config.yaml
arch: "transformer_decoder"
model: "autoregressive pixel model"
levels_per_channel: 8
vocab_size: 513
norm: "rmsnorm"
norm_position: "sandwich"
activation: "silu"
qk_norm: false
inner_norm: false
kv_group_size: 2
positions: "rope"
optimizer: "adamw"
lr: 0.0013
beta1: 0.9
steps: 12600
Rows from block 2, named by matrix and row number. Each number is 128 + 24 x the weight over its row's rms, rounded and kept within 0 to 255. All counts start at 0. After the name is the row's rms in percent of the matrix's.
# proj: attention output (model.blocks.2.attn.proj.weight, 192x192), inputs 64-127
proj.12 105 [152 106 115 114 127 140 110 132 139 147 147 130 137 149 111 110 166 120 177 160 157 113 146 117  70 103 150 102 101 142 131 159  88 113 128 139 134 163  84 152 104 138  76 105 102  82 171 160 107 112 162 152  94 108  95 144 122 106 147 126 133 153 144 127]
proj.13 107 [134 107 101 145 137 126 116 153 120 143 125 152  98 132 124  80 129 110 143 128 119 123 149 115 163 147 137 147 173 141  88 116 136 133 141 171 142 105 123 113 143 109 139 136 151 184 129 119 139 130  84 142 167 148 135 152 110 135  74 126  88 154 130 156]
proj.14 114 [138 119 113 155 138  94 115 131 117 108 130 162 104  74 161 113  80 153 142 142 117 129 120 145 134  99 101 169 153 124 140 136 165 121 125 128 126 125 148 116 158 123  98 107 104 143  53 140 155 131 108 105 114 141 121 112 123 101 119 139 107 123 132 138]
proj.15 091 [148 155 124 144 123 125  72 124 105 165 160 127 143 109  94 121 121 128 131 121 120 132  87 108 141 130 119 116 136 139 139 116 137 129 170 166 130  96 151 139 136 160 133  94  83 143  54 113 128 166 120 138 112 117 116 132 119 121 183 132 107 143 117 123]
proj.16 091 [137 165 151 136 114 136 136 126 140 107  91 115 164 141 135 197 109 156 165 145 117 145 138 103 124 126 123 106 132 119 145 121 101 135 137 121 132 152 168 107 121 140 102 121 171 137 112 132 178 111 150 147 173 182 121 141 131 136 121 103 105 116 150 143]
proj.17 087 [ 86 142 113 130 123 132 130 123 171 112 119 144 129 126 145 165  91 133 126 133 146 148 120 121 131 122 128  77 117  83 120 122 154 143 115 162 140 132  91  85 102 118 103 156 142 117  93  93 128 150 135  73 121  75  86 101 109  98 124 127 162 176 149 106]
proj.18 067 [133 131 103 110  70 141 122 130 141 116 125 119 117 161 133 101 137  89  96 127 178 137 122 111 111 117  97  85 105 109 159 127 141 125 151 135 106 170 155 168 108 143 100 127 134 131 129  94 123 141 145 118 166 135 114 181 111 123 118 110  99 136 134 101]
proj.19 102 [113 173 155 110 139  89 126 134 125 113 109 112 127 131 137 130 135 124 106 138 167 150 122 109 141 134 137 106 146 104 125 119 123 108 144 127 149 100 130 115 150 116 149 124 112 171 106 107 150 148  67  87  86 155 127 140  86  96 101 128 133 144 141 177]
proj.20 108 [118 132 146  97 134 125 131 169  99 118 108 107 159  97 168 150 113 155 111 130 124 148  99 126 112 100 116 145 118 120 130 157 130 115 102 167 113 106 136 161  99 165 126  92 148 116 152 118 116 118 196 151 177  92 172 126 115 121 114 164 172 139 156 108]
proj.21 114 [160 130 115 116 120 133 105 132 131 100 151 119 122 114 156 129 111  90 130 127 144 152 110 108 134 155 139 145 125  97 137 106 156  96 162 118  82 125 149 138 128 155 117 143 105 144 111 116  93 117  62 144 115 158 110  75 130  68 102  90 108 121 133 120]
proj.22 095 [ 89 134 140 158 138 155 144 132 136 150 106 140 104 133 139 127 143 107 138 134 143 145 134 138 128 142 126 134 189 131 158 134 125 121 138 130 113 124 145 119 156 134  98 138 100 144  86 119 203 116 136 129 138 146 124 143 111 139 135 171 155 130 112 143]
proj.23 106 [104  86 125 118 153 171 187 108 141 148  95  88 118 110  97 173 128 104 149 108 101 147 142 133 125 127 130 130  95 108 147 125 155 116  88 149 143 126  69 123 139 115 196 131 117  93 156 159 105 128 178 141 137 120 150 147  75 152 133 145 128 116 136 156]
proj.24 107 [141 122 125 128 110 144 138 120 169 100 113 164 103 134 130 140  95 148 142 145 156 119 161 138 134 171 109 100 132  97 158 104 147 115 103 128 120 101 124 146 156 119  98 109 132 147 132 164 150  88 129 125 126 145 151 137 101 139 143  72  99 129 140 148]
proj.25 112 [112 113 132 132 140 191 134 156 106 123 115 171 145 107 102 104 146 142 115 113  91  68 110 136 154 151 115 175 130 145 127 130 136 143 122 118 143 109 133 114 156 112 173 131 142 140 146  72 101 141  96 139  95 112 143  79  96 113 126 113 102 138 126 117]
proj.26 101 [118 117 145 121 126 130 121 122 134 139 119 124 121 108 154 109 100 143 105 115 121  98 100 142 155 143 107 131 114 110 152  90 163 113 124 156 133  88 141 125 190 147 158  90 137 110 114  94  88 105 115 135 106 144 119 105 142 137 140 109 159 123 141 134]
proj.27 089 [124 133 134  88 114  98  98 156  96 138 124  98 123 160 159 139  80 149 112 139 112 144  94 106 123  91 147 118 127 107 133 156 117 140 147 138 137 151 115 153 141 133  82  97 125 125 117 159 106 125 134 120 109 116 147 120 142  83 164 164 171 130  98 145]
proj.28 100 [135 184 119  87  96 118 140 104 129 123 147  90 111 143 134 142 115 130  77 127  94 165 105 117 103 161 136  95 135 119 108 119 164 147 131 143 146 156 139  96 167 114 137 115 146 141 101 109 147 113 147  99 138 150 122 115 140 118 111 174 133 130 150  89]
proj.29 092 [153 131 104 100  98 133 119 102 121 118 102 143 155 130 126 114 136 143  88 120  89 178 141 172 173 143 119 148  80 110 132  86 190 135 132 129  87 124 141 116 150 125 169 117 124 165 122 119 108  97 149 167 118  94 135 116 166 145 214 131 157 139 111 135]
proj.30 095 [135 121 122 169 149 111 158 136 112 123 145 137 148 138 148 121 175 113 166 106 164  96 167 130 140 113 135 143 125 111 134 155 118 133  91 139 165  88 106 101 112 169 116 112 150 119 155 110 110 150 117 102 102 105 131 133  98 121 130 166 134 157 145 107]
proj.31 094 [125 132 156 144 111 154 167 105 151 178 148 127 131  79  99 149 122 143 145 133 135  88  94 168 176 102 144 174 169 158 128 120 102 126 123 141 112  76 105 135 171 115  82 136 140 111 126 109 129 116  66 115 141 112 142 137 106 103 107 140 145 125 149 133]
proj.32 110 [104 170 150 119 122 116 111 170 113 113  93 124 127 142 156 119 105 118 118 133 122 100 107 114 124 142 110 135 142 127 108  74 166 140 157 120 175 155 132 105 103 137 109 125 167 175 106 154 158  89 162  98 157 111  85  88 127 156  91 141  86 114 100 140]
proj.33 104 [123 136 130 137 136 128 158 130 116 137 109 106 158 129 119 147 114 104 108 127 115 144 115 144 160 107 136 125 123  85 139 119  64 115 102 165 120 137 118 135  85 174 153 150 126 159 107 116 146 145 134 148 165  83 133 124 157 133 161 171 132 111 128 159]
proj.34 087 [118 111 102 126 120  93 126 121 118 139 151 146 114 158 120 113 141 164 132 145 146 112 159 123 113 118 118 161 124 113 194 138 150  98 127 140 141 134 144 127 147 128 103 141 144 125 139 112 144 150 134 120 136 100  79 110 126 136 160 114 185 142 110 132]
proj.35 092 [111 164 116 141 141 136 142 158 141  92 120 145 106 157 128 118  84 125 130 126 131 138 152  88 149 142 117  91 131  79 134  91 194 126 150 138 111 138 135  82 119 126 135 106 128 172  84  93  93 115 105 114  77 167 123 109 170 136 114 121 114 125  80 118]
proj.36 080 [126 112 146 119 122 148 169 125 151 114 106 140 151 157 126 156 142  93 171 154 123 145 171 111 133 129 178 131 131 130 150 127  92 143 149 135 120  75 123  97 141 142  86 163 162 107 139 121  91 108 175 114 147  92 103 140 121 133 117 151 149 135 127 123]
proj.37 110 [133 122 103 129 132 132 128 136 159  97 125 163 130 123 126 115 129 148 115 108 116 136 181 127 142 132 130 103 106 115 134  82 142 130 126 113 108 137 105 145 113 105 159 198 111 116 131 121 180 129 184 128 169 102  78 120 120  97 115 122 116 100 112 132]
proj.38 098 [126 130 122 158 139 104  98 190 110 145 122 115 142 115 159 142 116 137 118 135 135  91 142 139 149  84 144 140 148 123 100 150 142 163 131 129 112 129 112 125 123 121 137 175 170 157 117 182 159  80 123 127 177 159 103 130 142 159  95  98 108  96 119 100]
proj.39 105 [103 148 108 115  71  93  84 114 166 133  99 105 117 142 109 102 112 161 111 138  93 150 135 125 146 142 121 118 117  93 134 112 125 138 136 186 125 129 140 114  77 169 134 118 129 127 107  83 123 111 164 138 142 146 105 107 160 175 124 100 149 144 151 106]
proj.40 103 [155 119 123 133  93 167 144 111 148 129 132 129 139 170 134 125 153 108 178 142 164 160 115 129  97 153 120 123  85 129 112  89 111 117 131 134 130 152 117 156 126 171 100 113 122 140  87 120 143 120 178 135 108 183 105 145 120 115 153 138 135 125 116 122]
proj.41 102 [119 166 120  89 120 103 142 107 115 101 117 148 109 141 120 117 149 105 101 118 150 192 147  95 157 198 117 122 101 122 110  98 105 107 109 137 141 164  77 111 164 141 162 127 184 134 101 150 126 108 175 140 137  94 105 120  82 102 105 105 127 109 129 108]
proj.42 091 [157 136 114 136 128 134 168 127 176 112 125 105 107  96  82 142 149 151 125 143 132 137 161 143 148 136 144  83 172 155 128 160  82 138 129 157 156 143 137 164 129 124 172 142 113 102 146 170 127 139 183 125 161 109  98 162 137 110 130 128  94  97 156 134]
proj.43 089 [ 98 108 124 129 122 113  91 141 139 141 110 127  92 157 142 135 107 132 135 157 116 102 157 157 146  99 112 134 136 130 136 106 120 106 125 148  75 135 100 109 164 158 105 133 121 143 147  99  96 143 122 153  95 110 153 125 111 116 121 117 119  99 149 103]
proj.44 106 [133 157 118  90 116 119 141 111 115 130 135 141 135 136  98 107 148 161  60 119  77 141 104 116 115 131 151 152 134 182 111 141 100 135 115 121 112  83 106 160 122 113  75 103 154  98 174 118  52 159 119 147  77 122 172 197  87 118  90 126 121 132  95  91]
proj.45 108 [157 138 133 122 125 116 149 158 171 155 149 174 125 156 157 125 109 172 133 157 198  99 162  96 125 125 100 106 176 115 117 155 114 117 128  65 112 123 113 180 141 128 172 135 146 130 132 142 155  91 109  94 106 179 130 115 125  60 135 130  99 125 149 148]
proj.46 093 [115 117 160 140  98 140 156 179  95 165 128 106 127 109 118 171 123 114 102 102  87 130 119 129 155 101 167 142 116 122 127 160 124 123 128 181 130 138 120 125 137 104 162 150 121 123 130 119  95 111 124 147 156 127 147 175 137 158 142 101 126 103 168 145]
proj.47 093 [159 125 108 118  79  52 133 110 164 126 126  76 107 154 129 115 122 157  97 124 124 144 114 137  76 155 134 117 135 144 146 125 139 110 150 131  84 145  79 189 109 104 118 126 142 134 104 208 102  73 138 134 140  98 140 127 161 134 131 104 124  99 134 109]
proj.48 082 [ 94 114  94 151 154 160 132 126 172  92 167 136 119 117 110 172 117 107 101 111 139 128 139 138 124 147  91 102  81 130 136 108 144 128 130 101 107 134  98 137 147 113 152 123 116 150 141 126 124  99  78 144 115 101 130 109 152 180 173  77 134 106 108  89]
proj.49 099 [117 124 125 136 125 139 143  72 165 133 137 124 133  68  97 117  93 127 151 119 162 138 150 125 122 135 124 105 110  86 146 123 121 160 123 144 122 147 118 159 110 119 199 139 157  82 131 143 140 140 101 128 126 137 114 107 113 104 125 122 174 125 129 128]
proj.50 095 [153 119  96 128 104 142 109 106 158 110 125 181 112 126 111 120 136 125  63 148 156 154 157 112 139 122 148 120 134 133 158  97 137 105 117 115 112 159  84  95 152 103 111 141 143 126 174 136 146 160 158 180 162 105 126 105 165 113  87 122 115 111 135 152]
proj.51 094 [164 140 149 143  96 113 134 135 159 128 110 132 109 122  79  56 162 122 107 138 132 122 136  94 139 120 138 141 164 129 119 143  68 138 111 137 161 130  88 149 119 138 157 128 144  72 127 138 145 149 134 165 151 100 128 142 129 101 136 152 156 134 140  91]
proj.52 082 [110 143 108 116 142  98 167 132 120 135 136 122 124 100 180 138  94 164 141 141 109 119 140 159 127 141 119 135 178 115 119 116 128 157 127 154 109 105 133 101  96 164 191  94 150 154 115 117 131 107 132  98 170 115 164 152 140 121 100 105 138 119 120 100]
proj.53 104 [119 133 106 122 103  92 103 134 144 108 131 137  94 149 115 123 120 162 107 148 114 102 153 128 161 111 139  66 149 108 108 132 101 114 122 115 164 132  83 115  69 168 120 125 148 111 173 161 140 113 193 151 148 122  83 123 123 190 115 124 139 108 112  91]
proj.54 119 [136  81 114 131 123 171 172 123 159 134 140 133 115 145  96 110 151 103 121 125 110 158 146 134 138 130 165 144 141 126 138 112  63 147 169 105 114 101 118 144 169  82  95 131 137  82 142 100  73 185  93 139  87 136 224 128 183 132 153  98 153 132 152 139]
proj.55 094 [135 132 122 124  90 116  92 154 101 113 121  91 132 128 148 150 102 157 111  89 106 150 127 123 127 133 115 126  88 140 113 144 134 100 102 146 123 125 136 106 142 127 110 139 124 129 158 121 167 180 133  97 145 130 202 134 126 107 155 124 175 152 128 158]
proj.56 102 [115 100 117 137 127 147 129 114 167  97 114 145  79  91 122 130 113 150  72 131  91 170 142 130 152 120 124 119 149 117 125 129 151 172 154  88 103 158 152 113  59 137 150 139 155 144 144 119 146  97 103 135 138 125  82 110 177 213 105 110 150 109 104 135]
proj.57 103 [146 130 154 144 137 106 130 122  87 151 124  87 140 157 128 120 107 137 116 128 114 183 160 117 123 119 123  90 146 105 134 136  82  90 144  96 112 132 118 135 127 150 102 120 134 128 125  95 152 137  80 130  95 123 174 130 145 115 127 147 184  83 154 100]
proj.58 101 [138 171 140 128 126 104 146 128 148 127 116 118 148 151 171 172 160 135 109 149 113 146 122 101 115 107 123 103 128 104 105 145 140 104  95 152 153 142 141 161 155 125 106 140 122 138 143 107 127 129 165 142 104  67 148 135  59  92 118 134 135 120 122 152]
proj.59 075 [111 101 169 168 128 101 101 122  94 162 152 121 100 116 165 138 125 124 135 133 119 115 127 161 119 160 150 126 127 114 133 123 123 116  77 101  88 165  95 147 133 104 136 138 141 166 145 108 120 174 141 140 125 155 126 112 109 133 127 161 154 118 151 107]
proj.60 092 [130  79 125 140 118 135 173 109 144 142 141 131 122 144  70 151 127 158 109 128 164  92  91 103 120 116 130 116 160 149 112 132 120 101 106 159 133 125 105 117  71 131 117 123 103 126 125 130 157 123 153  95 167  92  70  97  92 155 105 149  87 126 136 133]
proj.61 117 [113  94  68 155 124 120  93 147 143  91 111 137 138  74 150  87 111 116 107 136 124 116 158 153 115 140 160 140 148 166 116 140 147 132 148 102 124 162 135 163 115 121 152 117 132 136 109 114 127 116 104 127 109 111  84 111 130 167 135 120 120 148 163 114]
proj.62 081 [126 117 159 117 161 149 109 138 158 126 100  76 147 115 119 137 110 118 144  89 101 126 138 121 150 113  98 111 139  90 140  98 137 169 127 140  98 189 136 147 114 148 131 148 108 114 125  90 131 104 136 140 115 122 150 126 121 118 148 127 139 119 117 134]
proj.63 116 [158 108 143 131 144 106 110 106  88 121 123  91 161 128 117 123 106 105 159 122 132 111 138 148 111 121 110 186 118 141 139 130 161 110 129  93 172  88 153  99 216 144  62 137  74 126  71 109 113 145  83 115 118 109 157 116 132 106 121 137 109 120  81 139]
proj.64 105 [153 113 145 115 147  94 143  93 145 108 172 108 101 100  94 123  88  86 138  98 115 122 115 136 106 123 175 136 140 142 129 162 112 122 114 133  96 116 121 134 130 129 134  83 117 147 112  85  75 111  93 150  70 153 124 113 176 136  97  90 146 116 160 119]
proj.65 097 [163 133 121 131 139 111  87 155 140 126 154 133 108  78 148  91 108 143 170 152 131 119 137 158 128 148 126 116 130 112 123 133 130 116 127 111 101 131 103 146 152 120 118 108 109 105 102 125 122 158  92 123  99 133 117 176 128  74 128 115  68 110 109 104]
proj.66 108 [119 106 122 129 136 122 135 112 125 156 142 139  97 100 102  95 129 126 169 132 145 122 112 132 141 120 170 126 189 158 123 143 118 145 125 128 103 136 100 187 100 147 114 121 158 124 152 180 146 128 145 132 132 132 169 132 146 163  84 140 132 140 101 107]
proj.67 116 [147 152 100 154  90  97 106 147 107 120 136 142 134 144 133  57 115  90 157 136 139 100 164 138 122 181 148 124 154 128  91 106 169 102 121 157 128 114 111  76 153 133 158 104 194 117 181 144 128  86 181 139 173 108 129 119 115 119 103 123 102 111 163  82]
proj.68 105 [112 139 127 136 147 145 138 114 125 109 104  83 141 122 103 158 128 117 143 131 137 120 118 118 116 130 133 110 126 121 138  93 163 134 152 156 133 133 144  99  72 122 153 152 164 113 124 129 114 103 130 138  78 148 155 123 137 106 130 127 136 118 104 132]
proj.69 087 [118 124  93 108 117 142 149 162 170 143 113 159 128 127 125 166 127 140 136  89 106 131 122 145 107 146  96 130 134 115 113 128 153  92 146 116 132 135  97 148 111 181  95 112 156 152 175 139 154 119 151 102 133 126  79 135 100 151  49 181 175 118 130 143]
proj.70 109 [123 106 120 206 121 126 125 162  84 141 105  93 137 149 123 148 151 128 148 145 109 103 116 102 167 144 115 147  89 137  95 136 117 126 136 108 114 127 129 133 101 166 102 103  84 126 118 166 102 116 141 117  79 194 124 104 153 172 147 113 169 169 128 110]
proj.71 092 [133 139 116 120  97 127 129 115 100 142 137 151 128 132 160 123 113 112 148 150 152 122 148  89 100 148 133 104 141 119 129 144 139  98 126 109 108  90 144  57 167 102 142 175 166 116 121 129 162 147 116 106 106 159 166  84 146  80 132 101 121 141 153 146]
proj.72 095 [109 133 128  91 118 145 154 111 136 112 137 145 107 148 132 126 132 154  92 166 129 144 142 131 124 134 142 130 106 121 123 126 130  89 127 100 170 135 106  93  95 149 155 141 157 110 109 205 117  99 168 123 104 161  83 161 117 128 153 101 145 128 140 125]
proj.73 084 [143 127 119 106 112 119 176 117 165 132  67 105 132 180 143 137 133 107  66 156  97 148 141 133 142 137  90 109  94  79 128 153 139 103 112 120 109 158  74 120 180 123 136 104 110 127 103 110 117 121 118 142 148 122 158 124 147 116 144 129 129 121 132  99]
proj.74 090 [148  92 133 121 122 176 138 134 172 162 164  99 126 124 125 167 149 113 141 103 125 138 134 147 109 142 129 143 100 132 131 114 127 122 144 113 136 116 108 104  80 111 101 134 132 133 107  97 143 127 120 111 184 133 128 144 154 128 109 112 135  91 130 139]
proj.75 088 [155 141  92 152 126 111 139 131 148 151 125 170 143 159 126 127 128 130  97 139 134 138 124  77 132 116 129 167 122 142 117 160 123 146 138 109 166 110  98 111 151  98 172 123  99 125  67 102 135 153  95 109 114 131 116  95 123 155 158 170 120 136 101 146]
proj.76 087 [129 192 147 120 127 138 106 117 136 118 126 122 126 129 154 122 119  99  93 127 120 136 104 117 140 134 149 140 119 103 129  99 103  97 155 117 185 116 122 149 123 153 129 142 111 111  86 133 175 166 111 115 119 112 117 157  97 120 168 192 116 184 147 139]
proj.77 084 [140 101 125 116 145 101 122 132 100 107 143 119 132 145 121 141 121 135 171 131 103 116 151 148 131 133 183 131 122 123 109 116 159 151 129 138 109 117 139 126 163 100 148 133 135 131 127  97 143  66 107 133 135 155 113 119 151 129 117 112 153 118 130 118]
proj.78 107 [ 93 104 128  94 124 115 130 149  77 138 140 113 116 108 104 116 111 188  97 126  87 112  96 140 156 125 158 116 137 125 131 142  94  98 125 159 141 116 100 131 148 113  93  95 141 134 140 125 127 147 125 172 137 113 169 160 122  93 112 108  71 107 123 155]
proj.79 095 [121 138 110 136 137  99 180 132 147 122 128 146  88 138 118 101 129 137 105 144 105 142 142 101 171 101 113  83 146  94 144 132 154 144 148 105 127 119  87 135 134 123 124 145 181 112 111 134 144 127 130 137 130 138  86 102 127 187 148 120 102 144 124 126]
proj.80 101 [119 121 152 110  87  90 103 129 166 104 131 151  71  86 156  90 102 134 157 165 104  88 129 128 118 124 174 110 138 166 106 158 110 136 107 108 113 179 120 193 148 127 166 146 108 107 168 150 147 134 108 178 140 125 151 178 164 131 147 109 119 128 136 124]
proj.81 101 [128 122  94 167 116 118 138 144 146 104  98 112 131 141  67 126 119 154 107 152  93 134 111 111 112 101 121 117 116 115 111 155 133 122 126 130 152 150  89 108 140 135 153 132 113 125 112 133  95 116 219 100 160  64  99 175  78 141 101 139 127  93  96 124]
proj.82 118 [100 102  93 133 111 140 167 133 153  98  80 153 110 111  89  99 139 135  81 152 101 159 188 136 142  74 140 148 139 136 130 117 129 134 150 146 111 117  75 153  72 149 104  95 117 151 170 120 114 138 204 149 128 119 107 115  97 117 138 144 115 107 134 144]
proj.83 108 [120 117 135 165 161 145 153 120  89 166 120 123 109  95 132 139 125 145 123 100 148  97 115 114 142  96  72 153 154 134 141 148 148 138 119  79 152  54 107 108 129 170 152 122 102 119 134 108 120 122 157 110 109 130 140 144 102 131 143 101 173  96 121 142]
proj.84 069 [122 104 146  93 120 135 139 107 136  73 211 156 109 138 130  83 141 147 138 162 119 104 142 124  96 158 119 154  98 114 115 103 129 137  99 104 122  97 144  94 180 107 160 130 125 110 157 143 111 144 136 160 152 126 153 104 156 165 103 110  98  93 124 133]
proj.85 083 [113 151 179 125 136 114 108 103 140 109 148 138 127 137 125 140 145 124 106 129 125  98 142 107 100 103 130 136 107 134  86 114 155 130 151 108 133 137 151  78 125 108 176 143 131 146 146 135 154  72  84 112 101 168 144  91 110 160 165  86 132 117 100 110]
proj.86 103 [124 126 137 152 121  86 100 181 143 172 105 100 148 127 119 164 122 170  65 104 116  98 102 120 107  98  97 135  99 142 107 162  91 114 118 140 144 102 102 130 153 112 130  99 135 117 116  68 118 126 114  57 105 157 120  99 106 113 101 140 118 128 135 102]
proj.87 093 [ 93  98 137 111 147 137  81 117 149  68 107 143 169 107 118 132 124  90 135 129 116 168 106 151 135 109 148 120  92 132 127 148  96 143  99 105  92 132 141 174 138 141 133 136 124 116 170 142 127  90 127 147 129 158 139 103 167 179 134 110 140 126 149 138]
proj.88 089 [104 116 103  54  99 137 122 134 139 127 130 120 109 122 134 134 129 165 114 160  94 169 125  97 151 137 126  98  99 129 141 103 138 133 127 172 126 171 112 150  92 138 123 122 149  99 203 126 115 131 166 123 164  95 116 124 139 139 133 137 111 109 134 124]
proj.89 108 [124 136 134 115 114 157 158 161 146 164 168 158 110 133 117 177 156 128 126 174 135 113 115  77 173 159 123  99 159 112 110 160  96 128 154 142 167  76  89  71 132 122 110 134 123 138 163 119 126 140 156 103  85 112 115 162  53  82 137 177 131 142 118 153]
proj.90 086 [ 69 107 132 117 132 165 101 151 119 119 131 138 117 133 126 164  93 164 133 132 151 110 107 140 160 126 135  82 143 151 109 152 146 121 107 158  81 182 107 165 139 123 106 121 151 128 146 111 116 168 135 138 126 121 100 103 149 138 144 127  98 128 124 136]
proj.91 103 [181 100 139 136 117 110 121 144 144 174 135 129 156 166  92 159 169 132 150 135 125 113 124 143 132 115 131 131 139 139 135 130 123 103 106 129 138 140 147 169  93 120 119 188 154 116 121 133 184 147 171 142 145  99 121 119 119  88 122 170 129  80 108 154]
proj.92 101 [141 150 131 129 131 129 141  95 124 105 181 144 120 144 140 110 106 103 114 140 177 140 132 119 100 153 125 128 115 129 131 117 112 129 135 158 107 151 135 136 110 137  91 157  87 119 119 171 139 123 123 139 147 171 115 161 151 146  99  97 138 113 112 128]
proj.93 118 [164 118 115 127 109 158 135 149 117 129 114 107 124 117 116 145 165 150 139 118 157  90 131 113 139 129 112 135 148  94 112 110 109 110 114 111 129 125  65 174 126 101 111 137 135  96 102 118 171 159 163 125 125 124 130 122 101  77 147 150 135 102 154 185]
proj.94 074 [104 140 149 110 163 120  83 115 123 119 136 124  96 127 148 108 127 105 101 152 127 116 114 133 138 146  95 131 113 147 114 149 137 132 142 144 127 119 150 110  99 150  90 124 152  88 156 120 114 125 129 126 184 109 133 101 138 142 132 138  97 128 153  87]
proj.95 093 [128 127 136 114 107 133 143 158  93  96 118 111 151 104 160 139 113 152 134 176 146 134 151 145 161 115 125 119 155 130 121 154 117 116 135 174 150 156 171 110 135 131 122 130 121 105 159 161 184 119 159 111 129 133 107 142 168 145 140 146 132 147 129 109]
proj.96 093 [ 97 148 135 126 120 135 103 122 142 100 145 138 107 148 118 111 116 158 106 109  74 105 130 121 148 111 117 146 112 132 124 138  76 113 132 115 114 121 151 165 120 126 102 134 128 127 110 164 127 125 102 160 146 133 138 108 188 116 112 102 177 116 121 163]
proj.97 081 [104 130 165 117 122 111  91 119 130  98 104 134 109 145 148 158  94 146 139 127 143 136 138 163 102 146 127 131  90 106 123 143 105 162 130 117 140 146 110  82 129 139 134  94 120  94 123 121 128 102 105  95 126  99 116 116  97 153 125 127 177 133 154 147]
proj.98 089 [135 143 154 141 178 134  76 139 106 141 133 176 142 149 140 117 182 130 120 124 163 118 125  85  82 122  91 126 127 128 139  87 108 119 157 149 154 134 169 139  81 158 110 153 155 130 124 125 148 156 152 126 163 137 136 102 104 135 141  93 151 119 112 154]
proj.99 104 [156 103 120 162 141 126  75 124 149 111 117 147 135 153 140 121 147 151 145 146 183  99 135 148 111  93 110 123 107 115 146 161 170 156 112 151  81 187 127 103  34 136 133 175 151 124 123 141 157 110 123 136 143 170 121 124 160 114 145 140 150 151 111  95]
proj.100 116 [153 106 141 114 137 154 103 132 126  77 123 111 159 200 113 119 138  93 197 160 172 124  99  97 100 141 102  96  85 131 145 149 154  99 121 144 127 115 159 158 186 112 168 142 128 119 107 140 106 119 128 175  83 141 165 122 123  91 140  82 128 112 114 132]
proj.101 089 [ 89 143 146 133 104 107 128 116 138 130 146 111 120 100 119 144 160 174  87 139  79 125 141 159 120 117 105 112 154 138 122 147 137 152 137 134  82 108 175  77 144 118 155 113 129 141 148 114 150 135  79 143  98 109 134 100 129 177 114 103  92 137 161 136]
proj.102 113 [139  76 107 134 114 130  99  96 101 126 133 141 121 128 125 139 139 110 110 157 154 130 122 167 122 131 114 178 103 135 133 111 130 104 127  85  75 119 167 134 100 125 115 142  78 127 125 159 139 101 102 156 129 136 139 125 159 146 134  70 142 124 127 148]
proj.103 112 [159 145 144 128 161 147 119 134 144  87 113 121 140 168 106 145 121  97 128 132 157 123  78 126 105 181 152 107  84  84 134 125  62 119 136 122 128 127 112 143 147 137 117  94  79  84  66 116 121 142  65 119  96 111 147 156 117 118 146 121 178 164 137 184]
proj.104 103 [115 106 126 120 100  64 133 120 144 136 118  96  86  91 125 125 104 147 109 161 106 173 137 153 162 131 169  89 143 148 172 144 165 127 141 136 100 122 132 116  83 121 121 152 136  87 125 137 120  90 152 170 201 130 138 121 126 157 116 121 129 152 116  92]
proj.105 095 [114 107 124 103 134 150 130 155 159 133 132 101 153 159 128 120 101 147 105 120 126 117 139 140 136 130 164 121 120 129 112 154 107 145 129 130 160 133 139 136  92 161  94 133 158 158 142 135 101 144 153 141 135 145 106 151 109 140 108 151 182 147  95 120]
proj.106 085 [ 93 133  88 117 134 149 104 102 111  81  85 111 110 107 156 118 148 148 106  97 111 113 135 133 150 157 121 128 125  84 115  88 153 147 125 145 119 129 134 133 122 144  63 108 124 164 114  90 142 152 110 120  82 141 162 127 153 121 118  94 131 129 111 161]
proj.107 110 [121 156 153 129 129 121 122 133 103 115 176 113 145 103 181 144  98 134 138 144 121 112  97 140 112 161 142 114 157 155  97 151  99 134 113 140 111 136 136 179 150 108 119 136 134  89 133 144 161  99 119 131 119 125 136 157 146 132 167 134 129 109 140 158]
proj.108 118 [118 144 152 112 137 140 153 112 138 127  92 103 132 153 123 138 172 126 113 137 120 163 140 119 134 127 166  90 110  90 169 161  88 151 164 136 164 139 125 134  87 134 176 139 142 116 155 132 103 128 128 151 108 123 141 115 153 167 126 129 167 122  91  94]
proj.109 122 [ 98 152 149 135 145 101 105 133 104 119  88 112 172 142 141 133  73 157 131  97 116 145 116 139 136 132  70 158 108  79 128  67 120 160 132 133 137 167 143 121 143 165 163  98 102 155 110  88 147 147 135 136 131 102 141 111  97 103 111 143 152 129 117 184]
proj.110 095 [104 119 140 140 116  92 109 127 155 114 123  96  89  99  80 138 129 144 113 139 139 110  77 162 130 142 124 126 117 145 131 109 143  99 133 108 125 118 150 115 113 122 153 139 151 126 108  87 166  90 164 134 179 117  92  95 111 140 124 100 119 110 134 113]
proj.111 102 [137 107 129 125  95 116 118 142 143 141 115 141 126 122 137 151 144 129  83 145 102 174 112 126 149 105 132 143 114 103 110 119 105  99 126 135  87 147 147 122 133 111 123 119 129 114 174 149 155 142 149 153 108 173 124 166 168 171  90  82 119 130 159 153]
proj.112 117 [141 109 137 139 120 142 166 150 138 137 129 124 143 142 117 129 146 100 128 112 166 112 178 154 126 130 114 155 115 141 128 100 116 146 116 120 118  80  98 104 163  89 108 129 165 152 140 139  88 117 162 139 144 152 114 136 115 154 138  92 102 156 128 131]
proj.113 104 [150 122 100 142 125 145 158 138 134 121 150 158 157 113 112  97 132 114 175 110 151 111 142 106 130 141  86  98 142 151 136 133  87 172 135 168 139 133 170 101 111 139 104 117 123  99 120 139 101 126 133 115 109 113 120  78 134 146 121 106 156 150 125  89]
proj.114 103 [105 135 142  66 126 120 138 138  92 169 118 118 158 111 116 119 162 103 133 145  94 176  84 139 132 150 189 133 165 141  77 128  91 155 148 118 106 165  96 118 100 156 121 129 149 157 110 140 151 134 152 135 150 126 121 152  88  92  69 140 152 104 143 108]
proj.115 107 [138 113 141 133 100 142 118 108  89  92 120  69 136 132  97  94 104 124 101 102 106 140 111 133 157 125 180 169 108 165 144 100 132 103 134 122  76 145 133  95 105 129 124 110  92 181 100 127 175 134 138 155 163  94 145 100 137 118 129 137 138 131 123 200]
proj.116 114 [118 136 144 135 127 129 116 145 108 112 132 116 159  88 131 136 111 125 162 122 130 109 106 137 132 150 122 165 152 133 118 107 174 142 167  82 147 111 133 140 102 137 123 125 123 214 116 110 174 102 150 147 161 115  95  88  76 174 126 166 125 117 128 128]